Weights of a small image VAE: 7.8M parameters, encoder arch convnext_v2.
Rows from block 6 of the encoder, named by matrix and row number. Rows with one number belong to one neuron. Each number is 128 + 32 x the weight over its row's rms, rounded and kept within 0 to 255. All counts start at 0. Numbers have three digits each. After the name is the row's rms in percent of the matrix's.
# fc1: MLP up (encoder.blocks.6.mlp.fc1.weight, 2304x384), inputs 288-335
# fc2: MLP down (encoder.blocks.6.mlp.fc2.weight, 384x2304, transposed), outputs 288-335
fc1.529 115:130101134113151117132232121135188151191137077139126090141107074165090122186099140121122163104105108059165097142143111093138121145157121128115126
fc1.530 100:153128165085118150080150195116200133137148091133135165129139109187107152139072138131086163109126117182174146082152089144126196134085123165112111
fc1.531 100:177092192143078082135145180140102100146107109135107148104138106114088095106133186121122071104133131139182159166095107131095117144126093165109036
fc1.532 109:106120092125157161046161123113153106104104163143098168144133117083105142173071192128113130146144165126092064095154136161106134118142144154116176
fc1.533 102:058082161113143097155147115155123180106140128189151110174114158132184194094160140113098147151123140112127124141134100104164141144112079134115130
fc1.534 112:135123177037141106141095113095147167115096121128149097149148136152163138082095137146084130082147111091134104102111122123155129174165128185065165
fc1.535 101:134151115112108147143043104152161210137117088114125160115122167085132127112135147115130092133114123117135139110127127121116188177082076128075180
fc1.536 096:140137135118126195139080136114085128107180123091094117145081152157154136118117146091156081177164074158113130166156112121137169145093151189109211
fc1.537 111:061111087066159126132183153182073121123135163151146063149118195131119115095121096086064124131166148144115161096146166152109158125132159196068248
fc1.538 105:085110190087090191162095165073099095150113161173130108135159132165169118131142151138112175142101137077112086183100108150139137139164135205152107
fc1.539 112:164154154197149111152090095178205172178143115113110097057145163116125175150186150141162083151120195147128148118152139160124076110138155139196110
fc1.540 089:131137184135129085116160153155085123104121192139113079073127106133161167115131173151110126096096082159103111097119146102178117168119091127067105
fc1.541 097:079139076164180114146131122108107104136128124133142122128135107145106140119100010112135152205122114168128111161129106144170145122177161132063172
fc1.542 107:106111130107174095166115143112146083156127131165135125113088153130180115175023224156103155138162150042148132093128144115131084119104153174115144
fc1.543 083:066137138123086137144107066107116159153095111160107145131122120045119138121144073088140123112153075145110113097147171144190101141114132170122159
fc1.544 104:138101131151136130121121156105103098175153067120143114133162106171065170125129132112132153078102140160122066155106126143179131083127115168111187
fc1.545 104:134106133137126123126112084113143129122155147107098128140125148119147161119133089154070124120115169178117124145172095168130151085087178123171117
fc1.546 099:087095123136145150178180111143133064130110088081083114164141150169115060073167108114125116120120051071122161124103171114173096125110158103192128
fc1.547 107:107130115127100133099189166135143174128168200103156117130092067088163160080124116133158152112111106156080105141122085109103089131168095140115103
fc1.548 103:190154127087116155121101060136126149097136145086117115115175090091119100179158109130123115097119171101068121134169101153109106101136175139126122
fc1.549 087:129096123147115087159150102124184109132108098167104143123156130097053101141141090103169139117100121075201128084135076102134148169116079087180057
fc1.550 102:149092122096162145148096096093102127150118120100092108127121108187100128105188066154133213134061159150200158136090141176142148164146150154160142
fc1.551 103:123099101085139178133065156149123139097072149113120150126135126135098098084116217092141093082152067108163101115157093140118152157114100122122135
fc1.552 100:160163124135153168162123084150116066175126160083112112146113139150139150120143111174201128164155151136158049160129192128107124105118092061171132
fc1.553 092:107110093157165126102086093099133153105120153134079156134079067085123063186081099173095137102158121175093158186059071140153143162161109190169140
fc1.554 091:098156121119108075109153137106184101052183159128124056128156109168145144078124110130063132140094112105122178143116122134164097143139125137132178
fc1.555 095:130146140106138163095170109140166126179095123081040090142142156131116097146139126168073183131174155125121149112112108151066151120210153187110124
fc1.556 091:136161125132146158073132173193115185157119082087159115128159099160094139082221096161185123124121136137123134118075088134108182134128084131143156
fc1.557 103:133100130138119155083159109133108155129104131164134165196171130178123138133072138079156200128138131146174108089112149134117133109125132062191150
fc1.558 089:129157093176143094146134140156141121181166099074131190176116125085150121159173130105137099116137171123131068156129158101105102170089116145143113
fc1.559 091:104145171074078139047141159136113201136098148168129132097147103135117139086077119069106137073122138093099108130096159138078165181078143113166124
fc1.560 110:131117084137127129149151151162103123139158077051115139116133103113106104138192173125133016171141084127121158089178102148157164151170097129123095
fc1.561 109:100128139074194124095142210172129173162117057092191116109123109156158099133120130098121038137177130123138110166140199113079100078167097125128167
fc1.562 094:121141141148153125141076073118098097124126060115147160151100142143163144080089096123062123109112074136148102129116113100068112135153160107134219
fc1.563 101:124189116160145187090123161127109174104116186146083128147107085142100125122153201143114129112082124100068100128108117161118144093176092121156176
fc1.564 103:106144092118118097108114162115147165166165082135126115112109103143171086124100150149126179140093141074146073151126147150100173112099092179177141
fc1.565 114:177089100132168120171156135117123192151156139122120098127122139113147106070046124111123192119088142133147111162118112133117157149086125071143103
fc1.566 092:152095137172116132118152158138116129168144117142127135152108173120148137188152101150117151171137180141061158141118069150107161073173161143103139
fc1.567 092:066126094126113125143093075177121169101174101195112145121165108130102103114127183140122139163136085163144085138128145109099131125145114126083132
fc1.568 094:109072114116126104141109138076077097094166144129168167125104048125147148157156142098182141090152137080119118114126117133137135083166113181166174
fc1.569 098:086126081121161138131123115140122117094119141135121130130089087124151100106118128122095069138101136118105122128149109118147149077231210120119153
fc1.570 096:126174123196131126128089117161125125138107098178144107119120122160170157115092052176119148090176084117098162119146113114156131083182136130157083
fc1.571 089:095126124128104112142132134087135152130115133142145120120075150135167141065126136128108082139082077120143183157171051161125177135135160112149166
fc1.572 109:110178119204104066150108163085159170149154132126105165105113102207048143113095117108121120114120156131128095117218175155116102113183174178151125
fc1.573 118:114198156119118146155187130124121159176122246127145137140098136100130125211125099138074107122096080107096192118168120164118149102149106083125099
fc1.574 093:153088113107115154131174117173146126116182096084077232149107074169149116087121065129124119059133124072084132049121128134161145101174150169131084
fc1.575 115:124083129126129133130120079133055119089111202114153145209151134130111105137137102094087153180156192072112111156185091127128096063094130171143082
fc1.576 113:088094109125151171111136121129102108180164117130121133147137086111154152107124109129181110110123086134082139120078154186113166112157166145078189
fc1.577 094:098121139174106134136159148150103143103078127078137096119096114199084123123157168096099112152135141118148110095214104148118122122106100097145117
fc1.578 098:096098135127136127144170115109069159140141097081136135130134143145125129093187160114094192148128120146090118144091141159109126109141089104139148
fc1.579 092:140094128163184162174158133135144155086111124171133083168149110092143109154073130179093088136104169123087127113100140103115103063128126113160061
fc1.580 097:137163107145131121161086167106159138149130161126087140144148146151171219171091080132127144152065146138088096121122074193148069051160181123154078
fc1.581 107:128168119067115176155127139154179097150139128088159166142141090079128097099115217134028067097092121096116206070099167158114134157081146142110102
fc1.582 110:158142122136105117106091125128132131145168160162115152056155154126128114173180111148152094129114154129116166137131135146097109077149169204131103
fc1.583 100:141164115173122112144078107124073133162118150181153121169119101113114125138085134164125110111088133147126201118125187172147106171095117160192164
fc1.584 101:096132136217076094150133041099159087105159191144118157123093132133144123137180127163098083102097160108078172099144177177127104106116121151082087
fc1.585 097:120065062142091155141124081111092141164127086162102116105122161108121103111187083093134145174146084115134078202114103167071087111156088167042169
fc1.586 108:125119105107123122108129221146111085146141196087155170131135151112095139126120200108132068117142144152117226088120111138187101127119095141126168
fc1.587 101:135112134129119204156135192124155112190166187154102141111059124105146102165099158101042140092107117084091124192140151111131112157129100121086099
fc1.588 103:114069158111095134124116125155130126208124118121132120131154122103102126131076111095134176143095133094214138127081194153170143118146129086096143
fc1.589 109:118186142195145147164132132158152183198144157153142121183100085078138135149080080145100119120175147130106125075055077156080095137038129139112115
fc1.590 105:086139105068085144150089142094106079113115138144115100161187161155127145155153144155094176068084148132077099139117184146078105081162146120150108
fc1.591 111:099148120104112115129106089105141112118171122169118124146151172140135122127153123158135144148098119153115138081107184137155145085090112177118128
fc1.592 104:126146112123152137129196137139123177049149137157120158107139137091153153172054128142121129109097183123123105171140114105183107095081155144115151
fc1.593 093:125138147138143150155106128123110108075114084121134101096141110120152161109172185152082128171192117055118161158150143150087111177125150143178051
fc1.594 098:097099068120143175077111159109157155146167134075122165185093197116102125088180104131097177134127132134146119118149129188136140123147114153201153
fc1.595 102:134117204127040150146132175160141128093081099109184133121169144126155179118072166164087124132127085112138133171100088086160139134151082122142149
fc1.596 101:158131158133088164119094102134122075142151168104135156133161138119109102157119140138155124133109121149169167115094144140155132148133127176146189
fc1.597 100:083112149073186090170127145115084148113095149174235133141100145049124111117172197144182144157153061047124093135121121171160155204127116157124058
fc1.598 090:065136127118124124116155137070150096128104080126171148113151132133135184100128143089093112065211103105105128157094139140141133199105121162108047
fc1.599 107:159139133067101146099081143121118151097132129179128136152147100124143107133052106138125124095102253116110130113136141115126096130133151137191145
fc1.600 084:109127147161140141163224087102161105130161205147157097146130066153144157168148131147127165111086136178100043144163164148139125066125163081096153
fc1.601 105:110124163093123095143166084111119182084126057122170154142125140122093112153122177118118108151150126144052145096112121114140145141115115143052079
fc1.602 103:198038082173077139122131153132155127114114134115072132178133127091170129110140144106150146124147157164109149086115141138202196138088134152123096
fc1.603 110:136132112149099165106178151165124103094137153142121079136115147155131175103179141114156097166086102092101141124150132134158119113137099157132181
fc1.604 095:114117118148151164158092053126086092185119134084162131085138152160180162156212139142143133150080117149121167149175129130122175081132123202162201
fc1.605 108:117173120145137146218133065146146155180115164112122110117092160099171088141104116111128120123108118150139125123116204165094151185081168132043143
fc1.606 099:152082114136071139074087122154114060059129111123128148125151152153109160190177067147125105083123126178180000141092122109122098127133117189148129
fc1.607 099:125115164055077142148157119174088102152112211130119116115147141122151131085060149124122098108132115136157150146156156124178136117168108226133153
fc1.608 097:167108182200167079109116197059181164123153196122143132166134150127168141138066124157111107138131147141155132118116126138134095130107129111126203
fc1.609 116:134166160161122128127235124138113141100135121095141108132152116127134180095132122106082074092181133166109146175080135124158136149093071095079120
fc1.610 088:096111140124163169121118163123095158125178049148123084108148126146128105063129102112159092098101097099131096161129109134154143170130155121116157
fc1.611 106:104141160107196118141153117127160136145138122114145163117181101113175145135137230124163080131122146163162158132148160106125172146169129138152207
fc1.612 101:106137160114110103126058098163131147142128124116127135171112124157103136106169110189144120131161157130098176080158202162083106082160103122095058
fc1.613 098:132098115043193094132103152118141133129108173152135166106110172075081113195105120120113108104110178122161069116159042164110165120116170132137178
fc1.614 095:178153144165175171148099143132102119149100149111164107155094146138120178177086154091125130168142133124158165176118165131101129184117078165148101
fc1.615 115:092146187151103184156110147160156071118102085167123177168167176154136139111191114162039126126143114177144145113128124109091132097164116154126114
fc1.616 084:103100128121156167130177126165132118121167151093121164160169144122078101174152087091112118148125157095138146147141162105149127103081107121186164
fc1.617 108:073109097149151139139068132179130136129136123161132146142129117109102096182106122092098101094144186078104079071112150145150164133128110138092148
fc1.618 104:103139151077123085147137145134162144136132058176100163111108112134101156109139100082088190147136145175207098131176099157189128135149165090143182
fc1.619 112:107152082194132124114154108114069097167087071143100112122162119171118145143107151080122147114130117091105126143086128139152140128132095118133139
fc1.620 092:102095164078127113123102140171158120066177131138149166132135116178110163093134129191123159152167204112113105133181134138028094139158133116117175
fc1.621 113:103141132180147121058189100158092105105124163092123190154123093177138130132129096098059186115126121198119108087120133109122164119101146146182088
fc1.622 097:093106078150124083133087185122105148101156137135192110168121130141145130147160099092087144132147124149133075117155110148126103144143129122082127
fc1.623 102:137091163161112141129162112147172148051161134071084110131125170136141149108186164132117116141105153097129139096200082160113151135129123230168099
fc1.624 105:171192153074193180138101120139118183137174169150067170128108125145113111099126138117136152125113126101142138132048092164137091122194177106124138
fc1.625 123:112108142125179174169122109174104130127130161122124125108152098159112135111113096077143090094083108108160127154168121061141164142156081120108182
fc1.626 108:147100147141159144163121180121148117087163077131143115141139156115127188200059074053129152060129124067085170125149127174129165127215137172111075
fc1.627 096:132090113169119175139138150156157162126112111140095109121157108119182119110134134119107115089116079126148090158131101122127187061157136097125152
fc1.628 108:079106154146070128151148160118145089107074058153138145113177096106070072169132148105158132117133148113097145157152179116183102141071089174105140
fc1.629 085:137102183113123149098128125116136128139131153101116122092125153129171094088165039179089123119123152178115130153174091130123146122100130126143188
fc1.630 107:157139125132189114146061096129151083182147115125080095127185106142129144148078130139106191104063188107078058152151085147159131097122126118153094
fc1.631 099:023107129131149132071142134111158145120141200208154139154111119185164118127150087143129130181188152129104101115113205123143107144158135085131113
fc1.632 106:139151168144142128101100149074142181136155191126153156130138105141098146146058123124141118099098135188100139135117126126183134130107077087192155
fc1.633 093:161126105115143136136227106080080112052194112118137111148179092155115108135160178132104072117109128158111105146102111128145154085151082133145128
fc1.634 097:130146167144055181140188115090135098179149095130200120145159176133161136108113119123139136094092122142139114111143095131153126131164123165153130
fc1.635 102:100128177156177137105104111076163148113090131147188139150129152154094131083140166156129125165111138145156044155086120180078126112155110109129145
fc1.636 109:112085161130164103148095155128135146132075170170121122179115143139137158100099147154119150109068179121108187111155150166177129145148090115140110
fc1.637 098:186186129144197114113077118137159149154151044121142175158158125119182079097124119147145115128119108138159156117115092170167166159096081070122105
fc1.638 101:080126089164151138091077162151148082137133088145141091075129141101123132129061103126123088106154091152114130055115121127120150143135152090132067
fc1.639 095:207119126139149087118118110156134134106145152110126097094060134062106112096142185170120131141134130166106109117121152159083094121126147164082124
fc1.640 103:074142112099170106171112208123114179163130138049128116100148097138135144140187122121153094116178138142147150162187178155163133119151151103153136
fc1.641 095:150112162136141125099126194134128127160162080114117150151118141109104157142137169117103137092080157101129155135130109146101113129141116141152098
fc1.642 087:139134201079165081123153104150079174155121104083113139172094124141138147112125120079141122085059100133070183103140121141106153139077163160173094
fc1.643 098:162118152131176114073109076116087178167150112126069164096107108105115097167164049125115028081175097113079132112085126099201141131140167118158104
fc1.644 083:141142133132140172114126128110114098121090189175089123121119051149147119132120116152139128119091124167142125120137159142124102149154181128119084
fc1.645 079:105119128152120137152139212089088110172115119157087146099127161142143133143083093151093160124144108127142108207093083150128130128138120107062111
fc1.646 103:139068142134112128149124128058140110115119129090116138165137119163127113149101128162125060108138095131075127157100098140163140172105136124084082
fc1.647 099:106146105056186183127152171145131140172150128070123103137088141143100170119159126162100113071153144141088192122133074164150184113112091105147155
fc1.648 096:138094141084105125087108140133087135104128198111119075179125167177107095099143177089160101180151174116171128090166128156114088120163169102140134
fc1.649 096:077161107057104118095196112152156099101128101133104132171177155120126155082098143155136150136101179079130136164126069151131126109122128099166143
fc1.650 105:170132094121156200162093172142164183133148109110083152126136145132108152158126141138177128103134150123123128085095047132126146114150094195172181
fc1.651 088:143179090157087104180141114115161177079192172078129111120077147150146147139116116140133128101102091112078115114102138118163137122101116150106220
fc1.652 103:131110088140173063130171136114148130114094123105073124181107131099132127121104109095187089121161105118131145148149070129198129161152144183110154
fc2.529 118:098101129141117087091129124167131166145157161114088130147150126156158093106148082083129128116092087146145135107104099139159156186152174134175098
fc2.530 104:126134162156137131109152108131152141046128135100110124127100146116133087153084141104111116109171108176210080096106104182150095119110093136097125
fc2.531 101:136119120153131100144105047076084149138129106111136142134128110201145085142078081123116122112116107108108213098070161116161125187124091136135142
fc2.532 115:085114064152214167080119159146150120138143163153124194074176084126141134207094141117138096113135113149142083183143126099142188133115081168144158
fc2.533 102:127112126101085148109155155104141101122098105163086167104139111145135185130160174100126146153094088150118143134081129079123130168148141132123102
fc2.534 108:141122110097082170095096145133119171188176087113122109147133149136110143092079164124134136097089145088112128098145163146115140180071083159118155
fc2.535 102:134076133141160143132177162107071175166083117096130187142103128121144116094117169091102101137139152105034079171138165109141125069195075154145114
fc2.536 105:067158144153085101111131134137124135120188116137153130178136138154140118157104115107150113120144164102057122104148164109115131107152111127143135
fc2.537 111:157162101141125133086117118088097037143135139101135221120093114148135186095160135135188068102086146149124083146150122115160111115125176078131078
fc2.538 103:126109097126095113130123155145162114165228175136115073122104138107119143194110177146139188159156119080122122138159179138082153095066135091138201
fc2.539 114:081147157142106215138106139145097151142098088102102128115119086125094109153147144103124117142158164163098136101138087162147129144124128101092179
fc2.540 076:144207090141124161169101166123151085119119091192157134114141149131091124148138138122209141101110094145108123100124116102134193181122093074129132
fc2.541 099:143153087069084200116084079156125147118136149191121128169174111122127153113204067056175117149130183133141066078111126117164100117121165044126146
fc2.542 099:105119138164162117115123150116112109120094091118167131135105154157144104151120104148173081204122063108104132089200197151154187146158192184132186
fc2.543 080:126122113075166183068149120132102139090124151105149164174154092127095163157174156079138186094066145160150126142166113133146173141096128114163145
fc2.544 080:177146141128137180204104159098162043127070168119118117070103079161122098164134134092126126132127142117134164058176137111118110089146104137169119
fc2.545 116:132085119099104113134151118135150129078140144158134153125128153151133113148127127101127099149160127143099132145105150121075063144148154130138122
fc2.546 103:114121084109047044092141140118118144218187170120169116164154122095115161127121194102183106123118110115121100095136186219116115118079089145140131
fc2.547 103:145143104121138068144162107126132130118151135140130093185133088123102115053138074159110178124153176097096172127173140151158142098165017125151129
fc2.548 091:117108128165145064095121079127131148086165155114156122152111117114153114123191089097091105110142110099118137095094146078073141158074178104070120
fc2.549 059:150195144127102154135081101103229126073097122118139151131113166152083176134185129137128092144148129156108175104120171093126137164131130082125101
fc2.550 111:136149118152170101145150112167131129205136133117105146176147117091160080217145147129156146149164104136162123138138148180140101101068071095121186
fc2.551 106:143134099128167113080126132072175124138133090121162137081132099122128133091108086108141127122122106133125047128135114112126065129113104108108083
fc2.552 076:069170128091121098079128110105103146110128095083189166195092128133110134129072145190055168152112109120137140112110143115166153090118110171113152
fc2.553 095:105125163114146148090097054158164064174173064135109114096123119136144127110131102145182111160066166097081144158116109194130070113136124119174118
fc2.554 081:184132178096125102136089127120169154152192158148170097137130115099147055072108096104100107111106106113096097127138101162151098076183124112143128
fc2.555 100:151109197097111135128127106176153151146131165128147079080077125224084124142130085122133092120126108124101100186099086158073147167141115050137136
fc2.556 090:135092087151099178154164135094138167178149130146103131098113129075104126143121121158145113153102079089101158116175136134146097123145170129065122
fc2.557 104:120152165120128126113134090112178059122222139153149139159172154124154124152126108111162115159119117134134159138151139150119080177137137117180130
fc2.558 078:148121123128179151118173144094147141155151086160124165117115127150105100093144079115084000143127104117131137116133136063142177115116143120170091
fc2.559 085:124123130076070126119101193130117177124127101131125120167128149113089153129059148163149151090141090146114101145097090110149068078092113113151149
fc2.560 113:112156134197125090149155184189143062137131120143101165075119134140118206156143140103146131121120150113142161097145101158171154117109173123133134
fc2.561 119:167099116100149102146184150125070130153141120166113087186112115151126137125185032133125078169121148100168165147109125160160177075163122142099134
fc2.562 102:091139120071082151145117142101083141187196110138134159146145057078182062113115156124139133078089098190131157139134113090084118124066142112117098
fc2.563 099:143116150132149160126157183077165143109113172067135137104131132131217097102085114189154158149195099149137003117130096119153152168112067128133103
fc2.564 103:146090173097189105104138110082153103176104196179110083163118109156086079106121153096122110188138128104159143191091104113127122132147105168137136
fc2.565 126:198144111117122156116138216154141140127104145152117140151123166106159152128139120171137107109169172142161130109105199164094145218148139125132169
fc2.566 110:180133171128149114063164118139177131154148147139074113123150117137074129206138132094209118123094115144139103120085137105030172183152146072102186
fc2.567 101:123174161069107162175150137107189094146096141159160170214095196129080104157140158183148109136101147131109133167068159108108162145107114133119094
fc2.568 089:145089138102116172127109099158093162124144079160153091191177122100181152147152128114125048075121065135185095063164085127121136087140111141090210
fc2.569 097:194180207170065151096097145109155152164150153188122091131083114156089170120165139156165132146126101081133083148184162103107139070103154176183076
fc2.570 089:135101111151169150179101190148169169132118106140085118141117141122098187140162111105087165166172129128167123081147158016154113129136115066059119
fc2.571 107:167169083131198150152153150146093079209096121104114128130070124110097146105162103114154181160182095090105093160122150155137129073093179141176127
fc2.572 109:138086083160154170140124109113129175115096037105137162091188075118154119117165122176132174104101132103172127151153174148116121168162118157159116
fc2.573 108:077096101128116120122082069161166091115159106166151104136058168110115097122169148101151190163107159057128115142150093087151094069111169146133141
fc2.574 088:078076099166125135146073135138152096081141173123164101125066130143185114084122160152155101097105155164146086102108156147176168091179085131119067
fc2.575 116:111087133136112095130170161120222138125192146138163122178076129054143083096088151078126053109163072232126148066098129154121154128154103120156154
fc2.576 101:195144116103149055128120116128144136165159131137107151123162129112089130127103108127164123112136119167136075112084056119140088136168104144080161
fc2.577 088:126136100110113147164124152098113057130151115129165143170083112118083151160099142094147079130102074143113119150081138133136190122125132162198128
fc2.578 082:102140116120128152078124156129108112163063134164114147080110157147138107113094106141092160048099115140140078223111137149135146173139174138148109
fc2.579 094:134133058138123074114168152158081116104143131096082176190086089130142159113113163092157070170207183153094061102122157119137130124197093127120124
fc2.580 100:098106108117140136107116148142084144087127148171113125118135091128144135126175135145157102091173124129112160130157108142097059166130135166118147
fc2.581 098:171140048158118157175092081121114117148062110138107146152121150084166149121062142138171113148144147163136070108108055187152139152108128191135136
fc2.582 113:137218120105142085084164113145143079113132094079114122137138141188117172120166112103150130146097084167180094189095121123157215172097126116123101
fc2.583 093:181103109164136129114151163095091156084137132038080082209212080108164170152144148153116145119096132166098163124125094124128128146101122107138152
fc2.584 089:183160114101101107115112079145134131129188129076102142141144161099164169120084154178155205147121127111121112164116198163134107044128113107098107
fc2.585 104:156156059097159193137098060089071195106120138154167121117172090131095106119180156173095156145147175142142054084108143124155103108053165131128070
fc2.586 100:147199104107133101123107104169087115081098155148136087139103121141117122084171124159105147228107123081125103143148118141122141107120136143135206
fc2.587 101:087169112190132135118163083126095098114114146091066118161103148109092119166143154110152112169160166103177177151077096143116117122126175129086153
fc2.588 120:107139128083168111130149163141139131092136111092063122150113120067127164104132121114140156129127127147152125171095167143131138149099077126127189
fc2.589 107:144103203075081091151086172123113134181142138127154044213110117175126105156133151154113142144196113119110158142154146072133165156125142157129100
fc2.590 085:053126101115112151093111136068115123109093154092123094180132160125136136137119155132103113160181084158103209193166088108129126125158097201135127
fc2.591 098:150083102142194124115144143128096137138143098138163093110124133165187153166096166104123120144132095154105114124143169171114100117110128104107133
fc2.592 114:129137113141129161130146131145149114122146125086131151071157139137114109153188137189136120068242149153140185117128149147118130140086126121098119
fc2.593 066:137087103124105136105112163174127089124086084133096120149144157187138088157111138130157066147165140137136144137061066151105123105093122131139130
fc2.594 098:095194116173152125139129158138108136132119145129146156042142137119180096097140122147118113168161132151122108138137123129172090140099121130117067
fc2.595 081:118148133137117115055130167143176154114063137102125132174149164164088085103120051063141071082163153141138122219134138152109142110099062123107054
fc2.596 102:081144197132171154147142061089138159109120139091138113137124112109114111118139109117153154107146208139112061068100133140165051047086124107132088
fc2.597 100:115188102105118153104105092089099135119115061078136100120151091148099152175094149113129101118138136159104127170064117091196133111155121133076152
fc2.598 074:148123215187151110097171121126167115149183128073120103135104117141171115155086155089119089137168161160108140121066098094068137139107052127098109
fc2.599 085:129167148147179143122170089142110123146100066118175102124140112107100126098172087124126163095077152118159152116137146156098103108083175106146151
fc2.600 083:124116142099170115185113127184125124116131150156138132176166140072097121081150119184101096153145111126160132115099119105158067132127114185092090
fc2.601 100:200190135103144116134119101158097123128140161120185080147079146153200124143108161136122155173097157124158179069164090095094124131138071139096157
fc2.602 108:131156111128134149151176091147094127148126191112106104096091119076125150048087074080117171120164135150142112127146115131116111177168085127105106
fc2.603 110:147097147092113083124183094153140084111166118165142103143072104165151181067141056161158104114051063104152172103196093135137106095115130135128163
fc2.604 104:102149166109124123118162106088167090173154113081101122157161099172090197106096128155134094153140132151118108062110097105080119123172117101112130
fc2.605 107:138146198138136117170102156166098129098121087094114117169121135167111182093157143146099151152170082169071132182177184141106150126099132130172092
fc2.606 085:058128161153140174124108139115133137111109122130200104138096114141143180123106129080089149125099142103149168187154153137131106093116187176172164
fc2.607 094:128169143118110171117169093183105095087099140105141193157151118168102146136145094148161091114170139126169113137053114126152110194129211115114078
fc2.608 075:128090143175138123092160082140147183123144119091134111078135118096118128109131109120156089106098174100159130094137136088164146139140091145118123
fc2.609 093:120078085162157161114075140064139156095105113161060106135100044167148086166134093151136113132131083130138121114095115142092162095079110159187067
fc2.610 091:128170102179142127092140098143119118128151140168171069076100141131119114134095229097110133123135109047144123144127151109094179118102097126087123
fc2.611 119:087123167120132210125149029171088145147106154162124112120075153073158119158099116151091161148117190112092131140158137118217134126109140108123164
fc2.612 099:111109139114138131170151145137057155172116159104131155114116125158095102166116110208121186138109115142185135130183138097099118103195142115135121
fc2.613 100:139103140148134154097134176147166198117125144160167109123095122162157120199164124139055118098120154121134118109146084118164121179120142141141091
fc2.614 107:138188099150119118195102092156133145123165100080163172138150131160117150137128110144059078145187171163074168162134111075116144154106102138111106
fc2.615 109:124155144113134107121196163083182115101170096130073123133161142141199137076176137044140105111187149128156132096143075093167085195128114100125120
fc2.616 071:145152145130114150119115128185215139099120133109109111120121149043144129110096096182135149130108147169167133123132132142169088147157105105135088
fc2.617 101:127097104127128124160084172121086201152064109192116116159074106033160091110125140153119113080098157077129145103147128178126173086119125090099138
fc2.618 109:103111108146109134128094150185120103101072130165140101161118152125184138115077105111214124140177144111148161106163149100151140158135167168072162
fc2.619 124:144119151145181147136121153133110138113129160154114082127133163128141093178161173081144143088134144120171161087096209126162125099074085104175136
fc2.620 107:147097031160199212069141121091151083115171092144101116153113082136164107113099160110124079188141175140099141114102196095170166138144139137148064
fc2.621 095:160163142139160068144181152150158153155141147109139125130069109096126079181109094154162133098092172107181093141117107104138128133167079157168075
fc2.622 080:114056195123099082149125104117180138075169108147154146153154112095092110110128173183112088132188119137086097089126099158139107145090142146132090
fc2.623 106:079121231126129110128110195176177143100215167098140123126155105176112101135144093104107136139148129170115126094065112076137098144149163124118149
fc2.624 113:085111138124152130130108158117146126178065159138134099090150145153132119112126099107157155084138092060136174108084163094099108154142152083144070
fc2.625 098:106106096123124124101152165164128130079109155142140168100112165097093108135155116147090104057125101168141157126132142190116143120097142145126142
fc2.626 115:098196165103060166144108034141143097123174110140118118115137162097109120133120159103153161168044128106132121107112156109129162062159117033079135
fc2.627 098:175197109133096117076121122167140152150120091128164111155105102142133149153142102079149189165148123171169080078115179129135059160138132092168067
fc2.628 114:128114106129068144095141105144159106109115082165103097174103086093078128120119126153109132117109165159109168077143167135079142134134147119173121
fc2.629 065:162198146126125132147138138123147052094142138104171082106077106157113149100184158120159138093155135135141179055147188086119197117140120143166104
fc2.630 081:114057152128140158158135120187093137049137189088190124179159116155106092088126093113173091100196118121091111134069161088118120178135191175160112
fc2.631 110:091168144097170107101125147181191127140128115130125109124067150097156089143211164121180108129149170094090116143165135065135099117135143169131168
fc2.632 096:100095207123128076126077115187134159075084132105122138164155089138153113121104137188115114101134130158103121172133097131154079156122088149181175
fc2.633 088:125095167106086143144135180154147167126088076141145080131137140149154157109160107140141122125145092100111124143154090120146170113164169109067166
fc2.634 104:138124131155197125155115139134154125124174113130118137114090142145123103125107160121153148160173158079068143134141181141085168140063151191158121
fc2.635 104:092113137119163124065112189131104130115154096132102080081117086126146059096111140127126129143162103082113134097162127046109149161129123096117165
fc2.636 080:178112084085132089177130157137107129127123084121119108077109102117119107185093103125129106126157072163118095176161141133118146115126170118147130
fc2.637 103:131100197101125102062139093127132109173126166127145136202155182139194143109088138159113128171127133172119092109114153079151149156135149223124131
fc2.638 100:157073143170111120105116136124143135127139105108120169128126119089184082155118102089109188080114129143164148100088121153120119162104127090158092
fc2.639 102:133177152171106118176098185127086138115086171071176112110155137137126134167117134087086147094130127197118140118081127073159125042096066086170121
fc2.640 113:111127124094107126062102153137140154105161138102189129166046200129076091107157073103116163177103125044177128108176133120141183102158124122124113
fc2.641 106:175119140110153087176073147139127193125154103092122086151085089128171144128109158146096091167196133121090130125091123161142137141154109144111165
fc2.642 088:152130136081150152108130073124136132158167120134142121159079015136116033164167119163061131123089069133089156115157100122167101137129146069141170
fc2.643 107:098077115181120115226051167149134142093117134106097131115106139084125054121086098113153115166169131104115128083118083144152197081062143106185063
fc2.644 055:121115087144050142154112123094149094134084147153076103157138139144104086108112132114088087121166092122167121151067122137183121142182124118117155
fc2.645 078:148089124090197136131148155050112068120165133141110125178086136134100150144149163091093105180131105098122116103169112068105116128092131109185107
fc2.646 120:224125052103112140143133078109113117118214096121127152154078154112127116132169167179134164160137127121092131146146128184099135112153117155129106
fc2.647 107:190112137176093128097147135093158149092103114170126106171089127155115192134045038114141141127152117090079164096149211141119167116070151105145131
fc2.648 099:106173152061149195094193114122151181152101118175119100130114127132151144158085130125131121151103161140179082156104152106154136140135118122116160
fc2.649 111:151164156145135117142089131089090195151138075095134168058153137131119106112101150159111141135089177161093142082147135180100084185160094107153086
fc2.650 109:122110116161096107117094152113131108127140172132096128121196166130119063150158158177150134079073094172128131118125128142132138090231167088134084
fc2.651 084:131137136106142150151141104144078122158148129165184155116140109094065108165157132192139145130095111106150108143163134150078143097081117171145088
fc2.652 118:129161127122121148144123130186115122146148101188167160143088169129116125109121128189135128134153104170142134120166119121168102112165163150183064